python train.py --image_size=64 --targets=["finding"] --num_classes=4 --norm="batchnorm" --stem="deep" --widths=[256, 448, 784, 1360] --residual_init="none" --lr=0.0029 --adamw_lr_other_params=0.0026 --magnitude_pruning=0.5 --steps=5700 --weight_decay=0.2 --adamw_weight_decay_other_params=0.05
Rows from block 12 of a small image classifier, named by matrix and row number. Rows with one number belong to one channel. Each number is 200 + 40 x the weight over its row's rms, rounded and kept within 0 to 999. All counts start at 0. After the name is the row's rms in percent of the matrix's.
After each channel's rows are labels from the 100 images, of 14976, where the channel reaches its highest value: "strongest on" is what is common among them; "patch colour" is the nearest of a few named colours to the mean colour under the peak. Only what is clearly more common there than usual is listed. The data: retinal OCT scans (Kermany 2017). In brackets: how many of the 100, against the usual share in percent.
# convs1: grouped (8 groups) 3x3 conv, stride 2 (model.blocks.12.convs.1.weight, 680x85x3x3, each kernel summed), inputs within the group 0-84
# convs2: expand pointwise conv (model.blocks.12.convs.2.weight, 1360x680x1x1, transposed), outputs 0-97

convs1.548,101,227,176,183,199,175,229,167,138,182,214,198,195,239,290,190,211,181,161,210,208,256,229,231,207,257,188,233,217,175,214,278,227,195,160,221,251,294,138,136,211,193,180,239,179,193,215,173,265,231,157,232,213,238,239,141,229,174,180,153,177,180,167,236,319,242,178,118,211,224,195,182,203,237,241,249,240,303,210,227,197,259,139,168,188,195
convs2.548,098,200,286,166,200,126,121,200,179,200,200,171,200,200,200,287,200,302,200,218,200,262,186,200,200,200,368,267,200,200,200,177,172,200,200,200,258,200,200,173,200,239,200,200,214,209,260,200,200,200,200,200,178,153,204,134,200,200,167,141,200,200,294,200,258,212,130,208,141,200,200,200,200,200,288,263,190,200,200,200,182,200,200,108,290,160,200,200,314,200,158,200,200,200,200,228,163,200,200
strongest on: finding: normal (100 vs 51.6)
patch colour: grey (54 vs 26.3)

convs1.582,104,196,174,197,215,192,253,169,173,211,179,232,230,243,211,220,209,165,187,203,187,248,228,154,158,238,182,188,176,230,229,210,258,269,223,166,234,349,260,211,192,176,163,251,236,170,212,201,266,195,162,237,177,145,235,154,258,190,251,163,163,243,165,243,271,118,191,195,193,225,236,196,270,286,188,172,249,230,175,151,196,228,158,231,136,188
convs2.582,100,200,200,200,200,118,200,210,200,135,200,200,200,200,159,284,197,143,200,143,200,200,102,100,169,200,88,188,200,200,200,200,145,178,145,200,200,200,200,200,200,200,189,200,200,190,236,213,200,228,200,200,205,200,153,200,200,200,200,125,243,200,190,87,200,200,120,234,200,200,244,137,200,144,200,200,200,200,155,200,128,165,89,232,270,136,200,239,200,135,136,87,241,173,200,200,258,191,200
strongest on: finding: normal (100 vs 51.6)
patch colour: grey (73 vs 26.3)

convs1.626,099,202,192,246,158,165,224,210,173,237,130,184,236,100,198,260,133,186,158,172,206,184,142,178,149,212,176,285,236,224,124,264,198,249,239,282,170,178,174,149,203,205,190,217,117,207,206,122,162,120,161,209,189,167,136,175,213,213,212,192,238,153,187,179,172,188,142,213,163,199,153,241,201,228,193,131,246,206,157,179,149,222,200,205,217,153
convs2.626,117,160,213,200,202,200,200,110,200,252,213,200,200,155,200,200,200,200,200,197,200,200,259,194,200,200,200,158,176,123,297,200,201,163,112,64,200,247,200,200,177,200,200,200,216,200,83,200,146,186,184,200,200,106,200,166,135,187,200,160,122,245,200,231,200,298,262,200,120,97,122,200,106,200,220,200,200,265,108,121,200,146,200,200,200,200,200,200,209,311,162,197,118,266,190,159,195,212,165
strongest on: finding: choroidal neovascularization (100 vs 29.4)
patch colour: grey (84 vs 26.3)

convs1.429,096,78,183,180,183,276,170,145,178,188,202,174,190,190,215,260,204,198,178,145,154,214,213,219,198,240,133,225,165,192,137,208,220,230,186,182,99,232,224,230,103,180,193,151,101,199,174,156,181,143,131,217,99,184,188,248,171,195,185,194,208,177,237,144,190,214,212,231,260,248,198,175,160,190,197,223,240,181,183,264,154,196,160,190,205,202
convs2.429,075,200,219,200,200,200,196,204,212,200,200,200,344,237,266,214,200,200,200,200,200,194,198,200,138,240,200,200,200,200,237,198,200,200,91,144,200,200,200,200,200,123,200,200,200,141,200,200,133,154,200,230,135,200,283,200,250,200,63,276,94,200,200,200,246,141,200,113,168,211,181,235,200,200,200,200,200,200,224,200,109,200,200,144,200,200,200,173,200,122,200,188,200,257,200,221,188,200,200
strongest on: finding: normal (99 vs 51.6)
patch colour: grey (67 vs 26.3)

convs1.651,103,192,258,166,237,143,208,211,167,208,244,211,196,212,149,247,170,233,204,252,287,208,245,224,208,213,258,257,204,172,203,171,248,157,182,168,192,235,230,259,176,201,204,169,226,258,197,139,224,106,200,249,233,213,156,132,168,276,193,256,252,201,168,208,275,244,122,169,263,177,220,147,218,181,307,203,205,230,223,148,194,220,221,212,242,208
convs2.651,108,232,220,200,200,200,163,205,200,200,200,200,200,154,200,258,200,200,275,200,200,200,200,244,171,296,200,283,161,150,199,342,219,112,303,200,200,200,200,277,200,200,200,153,200,226,209,200,188,281,283,255,262,200,212,266,248,234,122,200,301,200,235,200,285,200,200,273,231,200,237,163,200,163,249,200,283,286,117,260,233,198,200,254,200,200,204,200,200,251,213,200,239,200,274,138,200,200,200
strongest on: finding: choroidal neovascularization (76 vs 29.4)
patch colour: grey (68 vs 26.3)

convs1.447,085,178,215,128,250,242,192,251,235,161,214,178,183,190,258,188,174,171,215,170,179,117,235,211,218,213,228,184,153,180,227,207,210,167,167,219,92,204,234,204,302,258,195,212,256,185,197,238,182,190,155,167,199,181,253,220,219,223,207,187,153,242,195,216,213,303,175,203,126,181,96,207,235,214,311,230,248,174,182,189,161,216,223,147,202,158
convs2.447,110,200,255,150,158,200,116,200,224,200,260,200,200,200,194,200,119,261,259,200,249,243,225,200,143,242,244,241,200,122,200,200,200,200,242,186,200,223,247,225,266,170,285,200,200,200,148,235,200,200,200,200,166,186,241,168,168,200,200,134,133,187,264,200,267,144,200,201,221,200,200,200,132,232,266,200,138,209,200,200,200,83,200,285,283,94,258,200,245,163,173,200,200,139,200,200,200,200,190
strongest on: finding: diabetic macular edema (91 vs 11.7)
patch colour: grey (72 vs 26.3)

convs1.441,093,222,248,219,293,203,214,285,121,177,206,210,198,127,189,166,141,126,223,178,138,206,213,257,207,227,129,202,171,169,239,145,185,202,183,220,130,205,234,210,285,193,232,299,295,186,263,214,218,206,188,174,184,225,213,178,136,223,186,256,167,202,187,157,267,227,210,230,167,170,203,223,254,233,176,229,188,174,201,188,201,233,135,211,186,173
convs2.441,080,200,259,96,200,200,53,200,229,282,200,200,236,200,200,144,200,200,200,200,108,202,172,200,271,200,256,200,270,110,250,200,259,200,188,114,200,200,211,200,216,310,284,200,200,184,200,200,200,312,200,200,126,200,145,246,200,92,252,200,200,158,228,234,200,302,196,164,200,304,200,112,289,200,205,200,200,255,95,200,152,200,200,200,200,200,112,246,200,267,200,200,200,143,200,233,200,200,200
strongest on: finding: normal (99 vs 51.6)
patch colour: grey (58 vs 26.3)

convs1.326,080,166,254,221,258,194,220,299,205,183,133,170,158,231,242,223,234,166,241,175,232,182,225,228,159,274,201,246,202,183,132,132,202,219,189,228,154,231,264,176,227,178,170,177,192,253,190,197,221,231,189,223,198,178,161,226,253,211,211,225,153,133,152,166,241,238,187,205,194,246,112,245,148,119,199,176,213,164,216,179,277,132,282,182,178,151
convs2.326,098,172,288,200,200,147,222,200,200,200,277,128,95,200,200,86,242,200,200,200,200,304,232,200,158,178,200,135,200,286,200,224,155,200,184,138,200,200,215,200,200,272,200,142,109,200,257,200,200,200,174,164,255,84,173,246,246,174,200,157,173,200,200,200,200,200,146,200,200,146,169,143,162,200,200,205,105,314,145,208,156,219,193,200,200,200,200,200,200,219,158,200,200,272,200,200,200,128,302
strongest on: finding: choroidal neovascularization (96 vs 29.4)
patch colour: grey (86 vs 26.3)

convs1.364,091,239,150,200,154,164,162,167,282,205,164,169,160,160,181,213,117,194,198,195,252,226,242,296,212,162,187,203,205,232,168,248,219,211,225,233,165,219,150,189,173,295,259,227,273,133,234,196,237,184,247,193,221,211,191,217,228,187,167,181,180,232,181,223,127,80,161,199,139,155,155,236,119,167,178,223,227,157,177,211,216,195,236,181,174,204
convs2.364,095,182,200,212,200,215,200,133,200,299,200,189,186,225,247,248,255,133,200,168,193,200,272,200,200,200,200,232,245,126,200,285,200,200,207,200,145,190,200,162,151,212,200,200,167,200,200,259,129,177,200,200,200,199,200,294,200,200,282,192,274,260,152,284,150,200,200,200,174,219,200,254,198,200,200,200,234,289,266,303,200,200,288,200,200,200,303,160,200,200,174,200,200,257,200,166,224,200,200
strongest on: finding: diabetic macular edema (73 vs 11.7)
patch colour: grey (71 vs 26.3)

convs1.128,123,222,225,192,185,242,184,135,193,168,177,174,236,200,222,208,196,227,291,160,157,207,171,213,186,183,392,187,164,207,250,201,216,231,202,192,176,193,212,165,185,232,193,232,218,184,207,113,193,230,139,190,217,165,232,149,165,276,199,178,221,209,190,175,222,203,360,185,153,236,191,181,188,218,169,213,224,187,185,210,161,199,205,166,228,189
convs2.128,100,255,200,200,183,184,200,200,200,200,200,200,160,138,200,196,216,200,136,278,167,200,200,200,200,200,263,152,200,286,200,200,200,193,200,294,200,194,200,238,200,200,170,200,227,200,214,200,278,200,200,123,200,200,200,200,295,200,194,200,194,259,200,200,152,200,200,200,315,115,273,200,215,214,222,200,161,247,237,200,220,211,200,200,200,200,200,141,200,200,292,200,200,200,131,245,200,200,200
strongest on: finding: choroidal neovascularization (73 vs 29.4); finding: drusen (27 vs 7.4)
patch colour: grey (81 vs 26.3)

convs1.215,096,214,212,173,164,205,206,259,161,237,258,205,186,179,266,162,170,191,145,240,208,161,232,144,232,225,185,166,214,272,261,221,225,190,232,228,115,198,200,247,190,148,153,171,180,146,203,218,242,189,220,167,152,183,163,197,173,213,247,206,220,231,225,239,183,245,236,205,126,214,198,283,321,216,200,227,316,211,183,211,175,251,210,117,240,181
convs2.215,094,200,200,200,200,200,170,200,213,237,245,179,200,161,200,198,200,241,200,219,200,200,352,200,216,199,200,143,200,200,200,200,200,200,200,200,196,155,197,200,122,336,128,232,117,123,168,184,93,200,127,199,200,91,200,282,200,200,200,185,200,133,147,256,200,329,270,200,200,200,200,200,200,200,121,108,183,200,200,228,200,211,200,234,239,200,200,200,200,122,200,380,200,300,200,200,200,200,200
strongest on: finding: diabetic macular edema (51 vs 11.7)
patch colour: grey (75 vs 26.3)

convs1.395,080,200,345,186,104,148,186,234,225,187,172,191,214,265,206,188,302,215,170,233,218,241,222,193,218,170,181,211,120,200,204,221,186,193,146,245,135,176,141,186,200,202,157,201,282,155,238,176,158,207,178,248,201,233,228,141,173,212,188,223,203,215,165,159,266,223,239,216,224,196,146,240,262,232,165,211,226,224,179,199,228,186,220,200,107,169
convs2.395,104,124,200,83,164,200,200,257,200,208,200,200,146,200,200,200,114,204,137,200,200,200,172,172,240,127,187,200,231,200,200,192,191,200,200,200,200,128,200,180,153,142,200,187,147,200,200,171,200,195,163,96,140,166,200,200,200,200,179,122,200,200,162,200,129,200,277,200,140,200,200,200,255,233,200,200,200,200,200,257,59,264,185,89,200,73,307,200,160,200,200,162,200,200,200,200,222,267,200
strongest on: finding: normal (100 vs 51.6)
patch colour: grey (67 vs 26.3)

convs1.538,099,195,158,171,196,221,179,238,202,187,190,165,188,151,194,202,262,178,210,164,160,229,212,248,190,190,239,207,157,235,297,187,145,210,203,184,138,162,221,175,237,216,178,215,147,212,243,222,199,237,140,189,228,250,215,358,216,245,191,260,229,180,170,184,190,190,165,223,212,214,173,249,156,147,179,241,178,197,133,159,346,206,205,160,206,170
convs2.538,084,107,217,211,200,200,200,194,191,292,200,149,206,200,254,200,242,200,200,200,177,200,200,189,201,200,296,215,310,200,200,258,200,200,200,214,151,182,200,200,224,200,200,221,251,220,54,200,200,200,228,150,200,200,200,200,219,323,366,217,200,216,231,251,180,173,200,111,258,181,200,299,168,238,200,222,136,266,91,200,219,334,207,200,221,181,260,200,200,200,237,200,200,166,224,200,112,200,200
strongest on: finding: diabetic macular edema (48 vs 11.7)
patch colour: grey (76 vs 26.3)

convs1.657,091,263,212,154,277,109,266,208,186,191,298,199,130,180,172,227,182,227,229,159,207,119,176,165,212,214,265,164,218,211,208,199,183,168,170,254,197,214,185,212,205,218,173,287,188,239,178,214,159,129,185,185,191,218,156,196,213,217,180,123,174,200,150,272,137,240,196,181,167,259,200,231,163,148,132,183,177,259,259,187,236,194,205,212,208,127
convs2.657,123,200,200,248,139,200,200,273,200,200,187,200,256,200,200,296,170,245,276,200,232,135,166,216,186,263,181,276,247,200,200,161,200,200,184,311,200,221,200,268,258,231,200,200,216,243,200,183,201,200,200,200,179,200,200,200,200,159,251,253,279,183,243,200,253,200,144,200,200,153,324,200,200,200,274,251,240,200,206,200,200,172,200,200,135,261,200,200,200,200,200,200,282,191,165,211,111,200,297
strongest on: finding: diabetic macular edema (95 vs 11.7)
patch colour: grey (64 vs 26.3)

convs1.269,112,202,322,220,157,265,233,284,186,237,195,378,161,182,201,168,214,157,180,228,163,209,179,231,158,139,245,196,200,174,194,223,189,256,208,200,188,267,199,186,172,180,153,228,200,196,215,241,182,231,177,193,223,209,170,223,306,186,201,183,137,164,170,207,172,191,174,202,211,166,237,161,101,229,198,223,187,198,206,194,180,214,199,180,219,228
convs2.269,107,283,200,95,263,200,200,200,200,182,319,260,200,269,200,200,229,200,200,200,200,200,200,169,200,200,242,285,200,200,200,200,200,200,200,162,200,220,200,237,247,264,296,200,200,200,200,240,200,232,268,181,200,200,169,157,173,287,134,117,200,249,250,200,200,200,155,200,231,200,200,157,106,200,200,200,200,200,111,194,200,200,200,297,283,73,162,255,200,200,200,200,199,200,200,273,275,234,225
strongest on: finding: choroidal neovascularization (100 vs 29.4)
patch colour: grey (91 vs 26.3)

convs1.468,092,200,283,154,208,250,227,176,223,149,231,188,212,148,173,187,134,205,190,195,238,150,205,240,203,246,189,228,180,220,217,201,191,219,271,233,135,183,202,226,240,251,226,163,177,169,209,231,270,168,185,178,128,186,178,216,257,201,287,257,159,222,214,187,282,174,179,200,146,203,196,186,296,216,174,220,236,134,221,125,192,233,169,80,241,215
convs2.468,094,200,255,200,200,182,310,200,268,133,200,311,215,236,200,283,144,116,200,156,200,226,130,200,200,191,204,242,200,200,200,200,200,311,200,200,200,184,200,202,200,136,200,200,200,200,375,200,200,141,200,200,250,200,200,252,200,286,246,200,262,255,149,200,200,139,122,200,200,200,200,200,200,240,141,197,200,196,233,200,200,265,99,200,269,200,209,200,168,200,200,200,200,200,200,162,200,143,200
strongest on: finding: normal (96 vs 51.6)
patch colour: grey (53 vs 26.3)

convs1.35,107,120,183,239,209,178,127,213,230,196,242,176,199,249,157,199,230,127,120,138,177,241,170,246,229,220,206,204,206,124,194,246,282,160,196,173,168,187,167,218,273,150,156,168,209,234,186,145,203,151,208,191,197,158,167,175,172,226,223,226,216,256,230,273,225,258,141,187,159,226,244,200,151,231,211,222,232,251,117,229,113,194,227,183,222,233
convs2.35,065,253,200,200,200,161,200,96,200,230,238,200,200,242,263,200,200,200,219,200,200,200,200,200,200,200,202,127,200,200,238,200,200,153,185,200,200,174,200,200,201,152,113,199,220,196,288,158,200,200,200,200,150,200,202,215,200,221,262,200,255,192,200,200,200,200,208,200,236,200,158,242,168,200,200,200,200,200,200,200,200,200,200,200,200,200,200,200,179,200,200,200,200,200,205,200,200,200,200
strongest on: finding: choroidal neovascularization (79 vs 29.4)
patch colour: grey (61 vs 26.3)

convs1.254,082,205,197,187,164,314,152,207,202,158,257,215,201,227,260,286,241,212,221,225,175,273,141,54,204,188,212,240,160,242,179,210,159,217,164,184,175,180,132,197,155,223,194,267,164,253,189,264,238,245,232,167,188,186,177,195,244,177,205,192,241,244,224,270,169,176,219,193,156,146,197,206,215,196,179,175,216,153,178,214,224,235,200,218,276,174
convs2.254,112,200,233,134,134,200,200,200,200,200,149,200,137,200,261,200,194,181,200,200,117,200,307,158,200,171,200,158,200,200,200,200,200,200,150,262,151,200,200,189,203,228,200,200,253,200,239,200,200,200,200,200,187,142,200,243,142,274,144,135,200,149,175,311,200,360,283,165,200,220,200,242,153,200,155,200,200,200,200,261,200,200,252,159,177,200,191,200,200,223,163,258,306,237,157,200,200,200,314
strongest on: finding: diabetic macular edema (73 vs 11.7)
patch colour: grey (76 vs 26.3)

convs1.355,096,152,217,177,157,166,214,215,320,215,183,194,223,175,189,206,199,106,170,189,197,167,210,210,177,257,239,197,255,188,205,113,176,260,244,162,200,163,186,225,251,221,166,199,337,211,194,217,136,176,215,197,183,192,171,209,254,184,121,213,238,188,163,200,121,179,214,206,219,322,224,233,200,160,178,229,246,197,188,262,214,187,214,183,219,203
convs2.355,081,200,200,200,200,200,108,200,50,235,200,183,200,123,200,261,66,200,200,200,200,200,153,239,101,203,200,208,200,200,200,200,200,200,284,200,164,200,190,223,225,152,159,200,213,185,212,81,131,200,250,256,179,200,200,200,200,163,200,200,200,200,200,200,200,200,267,225,200,200,200,200,200,200,148,178,200,200,200,200,200,200,220,212,200,200,179,160,150,168,243,246,225,200,200,193,200,200,117
strongest on: finding: choroidal neovascularization (100 vs 29.4)
patch colour: grey (81 vs 26.3)

convs1.129,128,238,188,202,200,139,199,180,169,201,169,189,196,198,248,200,179,196,259,147,148,174,139,206,239,216,232,244,230,194,226,186,183,177,213,136,149,186,288,269,202,191,253,197,228,205,197,176,165,186,231,223,226,184,254,152,182,285,185,215,185,180,220,230,189,319,319,226,182,227,209,198,176,217,187,187,281,192,250,157,124,177,190,296,259,219
convs2.129,077,77,200,200,138,101,200,86,159,200,200,86,200,255,115,200,238,200,191,237,200,195,192,200,146,305,200,200,274,200,164,200,200,158,263,211,100,200,200,200,236,200,200,200,269,200,146,200,200,126,200,200,200,177,200,200,200,321,117,144,200,269,260,200,238,128,146,298,200,214,115,200,200,200,200,200,74,172,117,200,200,200,174,200,200,129,200,200,200,161,200,228,200,200,200,297,200,206,200
strongest on: finding: choroidal neovascularization (88 vs 29.4)
patch colour: grey (72 vs 26.3)

convs1.422,112,199,189,177,248,171,166,182,216,267,139,204,244,223,215,214,178,252,168,177,167,210,222,214,197,253,235,245,204,221,184,255,225,303,204,211,340,178,198,182,214,175,247,269,271,189,184,179,233,192,180,189,142,206,213,163,137,194,176,231,194,185,322,197,221,204,178,202,145,333,194,218,200,189,167,257,198,204,233,208,191,182,210,180,162,181
convs2.422,107,141,200,200,209,191,215,62,160,200,200,200,200,159,163,200,160,240,200,200,204,200,200,200,84,200,190,200,200,200,200,143,229,303,200,155,156,200,200,235,166,225,200,249,151,219,231,177,200,200,200,200,200,121,267,246,200,132,333,200,259,66,172,200,200,302,200,228,200,200,180,200,200,200,167,200,200,200,217,152,200,215,207,250,200,200,200,200,200,335,200,261,200,234,200,101,200,191,234
strongest on: finding: choroidal neovascularization (100 vs 29.4)
patch colour: grey (83 vs 26.3)

convs1.260,096,205,323,230,175,235,200,279,184,179,241,255,110,162,211,149,182,156,179,206,144,206,192,186,217,277,232,199,192,149,174,195,197,237,194,208,152,238,197,192,215,222,186,214,174,264,215,192,205,251,222,138,191,151,188,184,249,223,221,216,144,179,102,121,207,266,212,241,212,203,217,265,182,170,199,134,197,198,154,196,216,149,300,226,230,208
convs2.260,116,138,254,88,233,138,200,119,163,200,200,200,250,195,200,177,200,280,200,145,200,276,273,204,200,243,200,200,200,232,200,200,200,231,200,156,200,231,200,200,261,294,200,131,80,200,200,200,186,200,200,134,200,200,155,220,185,200,214,127,155,200,261,140,200,286,229,107,141,133,200,200,200,200,224,220,200,222,139,211,200,247,200,200,200,104,200,200,244,200,157,240,200,200,254,200,200,200,200
strongest on: finding: choroidal neovascularization (100 vs 29.4)
patch colour: grey (81 vs 26.3)

convs1.608,110,218,299,200,212,213,151,183,218,202,135,150,200,206,225,300,180,244,166,191,307,164,254,195,193,178,233,257,149,187,153,189,200,195,169,173,212,190,225,176,189,182,169,245,167,291,221,183,189,248,344,190,177,196,145,162,180,246,220,220,230,173,170,123,185,158,216,190,220,198,193,153,200,183,192,167,226,219,249,182,208,282,186,169,223,216
convs2.608,076,172,248,200,200,200,200,140,122,200,200,92,239,216,200,238,309,316,200,200,200,200,200,200,206,251,200,200,234,240,200,200,142,221,242,285,224,232,200,200,200,273,200,200,204,268,200,226,247,200,200,198,202,164,200,200,200,116,239,200,200,90,200,200,200,200,200,200,132,200,200,188,200,262,200,238,200,222,260,203,185,200,183,200,259,200,200,223,200,279,200,200,200,200,200,211,200,238,200
strongest on: finding: choroidal neovascularization (100 vs 29.4)
patch colour: grey (81 vs 26.3)

convs1.272,083,161,210,222,186,149,200,196,241,139,216,255,136,208,217,212,189,261,168,151,148,115,170,146,255,218,295,265,224,232,159,289,199,194,205,175,208,259,189,173,160,206,180,154,147,218,201,152,139,244,215,181,220,206,211,222,331,180,206,177,166,185,111,233,216,154,212,187,212,189,212,187,203,220,210,146,217,185,212,244,189,168,258,157,194,146
convs2.272,087,167,272,200,200,176,200,195,160,200,200,160,130,220,200,200,190,200,152,200,178,200,224,126,116,105,200,200,170,200,200,200,222,200,200,200,87,147,125,200,115,200,200,200,200,200,147,200,160,219,147,200,200,200,200,200,200,200,145,200,200,235,124,200,154,201,210,235,219,200,239,207,209,200,151,200,200,224,243,219,200,200,200,199,200,200,200,181,200,200,200,199,200,200,235,200,288,118,268
strongest on: finding: choroidal neovascularization (100 vs 29.4)
patch colour: grey (84 vs 26.3)

convs1.639,093,135,159,183,204,267,165,188,168,171,193,174,215,228,227,156,219,237,162,261,144,190,173,171,167,210,159,149,160,148,241,210,335,230,171,215,240,203,203,257,277,202,195,205,200,162,207,276,319,198,190,224,238,198,201,185,183,222,176,192,208,175,242,223,207,193,212,186,174,158,171,281,155,224,161,164,227,184,156,303,150,248,207,205,222,179
convs2.639,082,200,217,200,330,200,224,180,200,200,219,200,195,295,201,200,200,132,200,180,200,248,107,200,244,218,200,146,200,200,200,200,225,200,200,200,200,199,219,66,210,217,227,200,217,144,230,200,200,200,239,147,240,200,200,121,89,200,231,172,142,245,234,200,200,200,200,172,200,172,200,238,145,226,213,200,200,200,200,200,180,200,200,209,268,200,200,200,168,165,200,200,200,200,225,165,270,200,260
strongest on: finding: normal (100 vs 51.6)
patch colour: grey (66 vs 26.3)

convs1.553,111,206,123,196,165,193,198,233,187,254,152,193,189,237,194,250,232,220,214,201,181,167,192,176,184,159,269,226,173,238,332,151,151,154,191,189,175,174,291,198,278,179,201,170,205,209,206,227,199,209,201,177,229,153,222,295,202,214,141,239,247,156,132,238,194,233,189,209,193,226,235,206,224,160,209,254,199,224,145,303,247,114,217,191,230,182
convs2.553,092,207,200,200,212,200,208,166,200,200,200,147,200,187,200,99,200,200,200,159,169,200,200,200,156,119,118,200,200,248,187,200,200,200,200,200,218,159,127,200,158,200,163,179,200,150,200,279,249,136,153,200,200,264,200,200,200,290,244,200,164,200,200,200,115,113,200,150,185,200,200,200,200,166,200,200,178,191,215,200,68,260,130,84,117,137,200,100,200,247,200,109,137,200,118,199,151,116,200
strongest on: finding: diabetic macular edema (64 vs 11.7)
patch colour: grey (62 vs 26.3)

convs1.315,115,226,218,241,208,261,200,154,169,151,153,154,249,159,182,164,168,165,141,213,183,178,133,218,121,285,212,143,187,213,275,165,195,196,216,209,240,191,188,215,142,237,229,305,192,180,180,209,252,95,200,145,195,189,220,193,239,180,209,212,253,259,189,210,137,216,222,206,205,170,206,155,176,153,186,241,158,190,200,168,155,250,241,107,243,213
convs2.315,100,200,262,218,212,200,200,216,195,200,216,200,217,200,200,173,209,323,245,170,203,235,331,135,200,209,200,204,236,148,200,257,200,200,146,200,200,244,216,167,265,200,248,248,248,261,200,170,241,200,278,190,105,107,200,274,140,200,200,200,147,200,248,200,221,329,277,200,171,200,116,200,200,191,232,200,176,248,200,200,212,200,167,159,170,188,200,200,200,162,194,319,200,280,244,200,189,267,200
strongest on: finding: diabetic macular edema (80 vs 11.7)
patch colour: grey (58 vs 26.3)

convs1.330,135,342,168,256,199,191,204,226,185,191,198,142,263,204,221,203,186,160,197,171,202,301,175,229,301,278,160,227,191,222,254,189,165,204,192,177,175,166,168,181,186,217,216,168,185,188,165,209,212,183,223,183,177,192,225,150,223,188,175,199,353,242,259,207,189,182,231,234,272,188,195,153,202,155,222,193,221,197,162,222,175,279,178,190,195,186
convs2.330,084,200,200,200,206,114,190,200,200,200,200,220,159,200,200,257,200,145,200,154,200,200,118,200,130,147,200,167,274,200,200,206,200,218,200,176,247,185,200,180,179,244,218,282,273,200,259,333,200,200,166,189,242,200,72,200,200,126,200,200,228,166,166,200,200,215,200,229,148,408,200,144,259,187,173,153,155,254,235,238,200,195,200,200,200,200,123,200,171,200,64,121,200,200,174,253,200,142,120
strongest on: finding: diabetic macular edema (33 vs 11.7)
patch colour: grey (57 vs 26.3)

convs1.676,100,234,267,212,141,192,212,192,217,194,134,208,176,208,228,233,222,240,119,136,210,172,334,203,151,132,196,261,203,161,283,177,127,213,172,151,195,175,222,227,182,135,165,220,236,255,218,196,185,187,241,244,181,183,209,180,192,291,257,213,207,198,237,159,232,210,181,217,292,228,191,176,199,212,227,166,243,227,190,160,206,227,168,121,207,187
convs2.676,090,105,162,200,200,200,263,200,131,180,124,200,164,195,200,171,200,200,177,200,86,200,263,144,88,134,249,175,138,171,200,271,200,370,253,200,200,200,200,200,127,200,128,200,200,200,200,224,200,149,160,310,200,200,200,200,200,200,135,200,226,200,169,200,155,139,200,206,138,200,200,152,144,200,149,200,200,200,200,159,332,136,193,200,200,200,200,121,143,309,200,238,177,234,154,200,200,200,200
strongest on: finding: choroidal neovascularization (100 vs 29.4)
patch colour: grey (67 vs 26.3)

convs1.251,083,217,178,171,219,216,206,128,145,167,226,194,193,207,196,154,192,159,214,239,180,215,172,198,183,204,211,196,179,152,202,122,200,192,142,261,368,162,156,214,283,254,157,166,247,222,255,224,140,201,181,207,179,191,176,221,221,178,190,225,190,119,244,192,175,195,175,169,233,205,144,182,190,253,217,180,121,100,193,188,211,180,215,229,218,270
convs2.251,113,200,200,191,200,200,200,200,200,200,200,200,200,187,200,92,200,200,267,118,200,200,165,174,188,200,200,262,200,200,208,97,200,200,150,200,295,200,200,66,196,200,200,200,136,214,200,200,200,132,200,200,200,195,169,128,200,200,200,212,200,200,208,200,200,264,200,200,200,173,200,200,200,200,200,200,200,162,200,200,200,200,220,195,200,200,177,200,200,200,200,200,111,92,200,200,200,200,200
strongest on: finding: normal (100 vs 51.6)
patch colour: grey (53 vs 26.3)

convs1.167,098,186,184,320,233,216,339,280,246,203,181,193,180,196,136,213,194,194,157,159,226,235,251,163,214,197,172,201,227,251,151,222,170,208,189,276,228,246,158,190,201,221,159,246,212,258,213,230,220,164,287,185,190,192,212,214,180,145,175,224,179,174,212,167,196,185,111,221,202,140,247,232,224,113,171,222,160,196,165,176,160,154,189,196,179,182
convs2.167,073,163,200,200,200,143,155,193,184,204,200,200,200,200,228,200,167,200,200,200,200,204,251,298,200,200,128,197,200,170,227,200,278,181,200,200,200,129,200,60,200,200,189,274,227,200,200,200,200,200,200,200,289,151,200,200,154,207,171,143,200,214,200,267,200,304,238,200,200,139,202,200,200,200,172,191,200,200,200,200,200,174,200,200,200,198,200,276,200,200,200,200,200,173,200,238,139,200,259
strongest on: finding: normal (99 vs 51.6)
patch colour: grey (70 vs 26.3)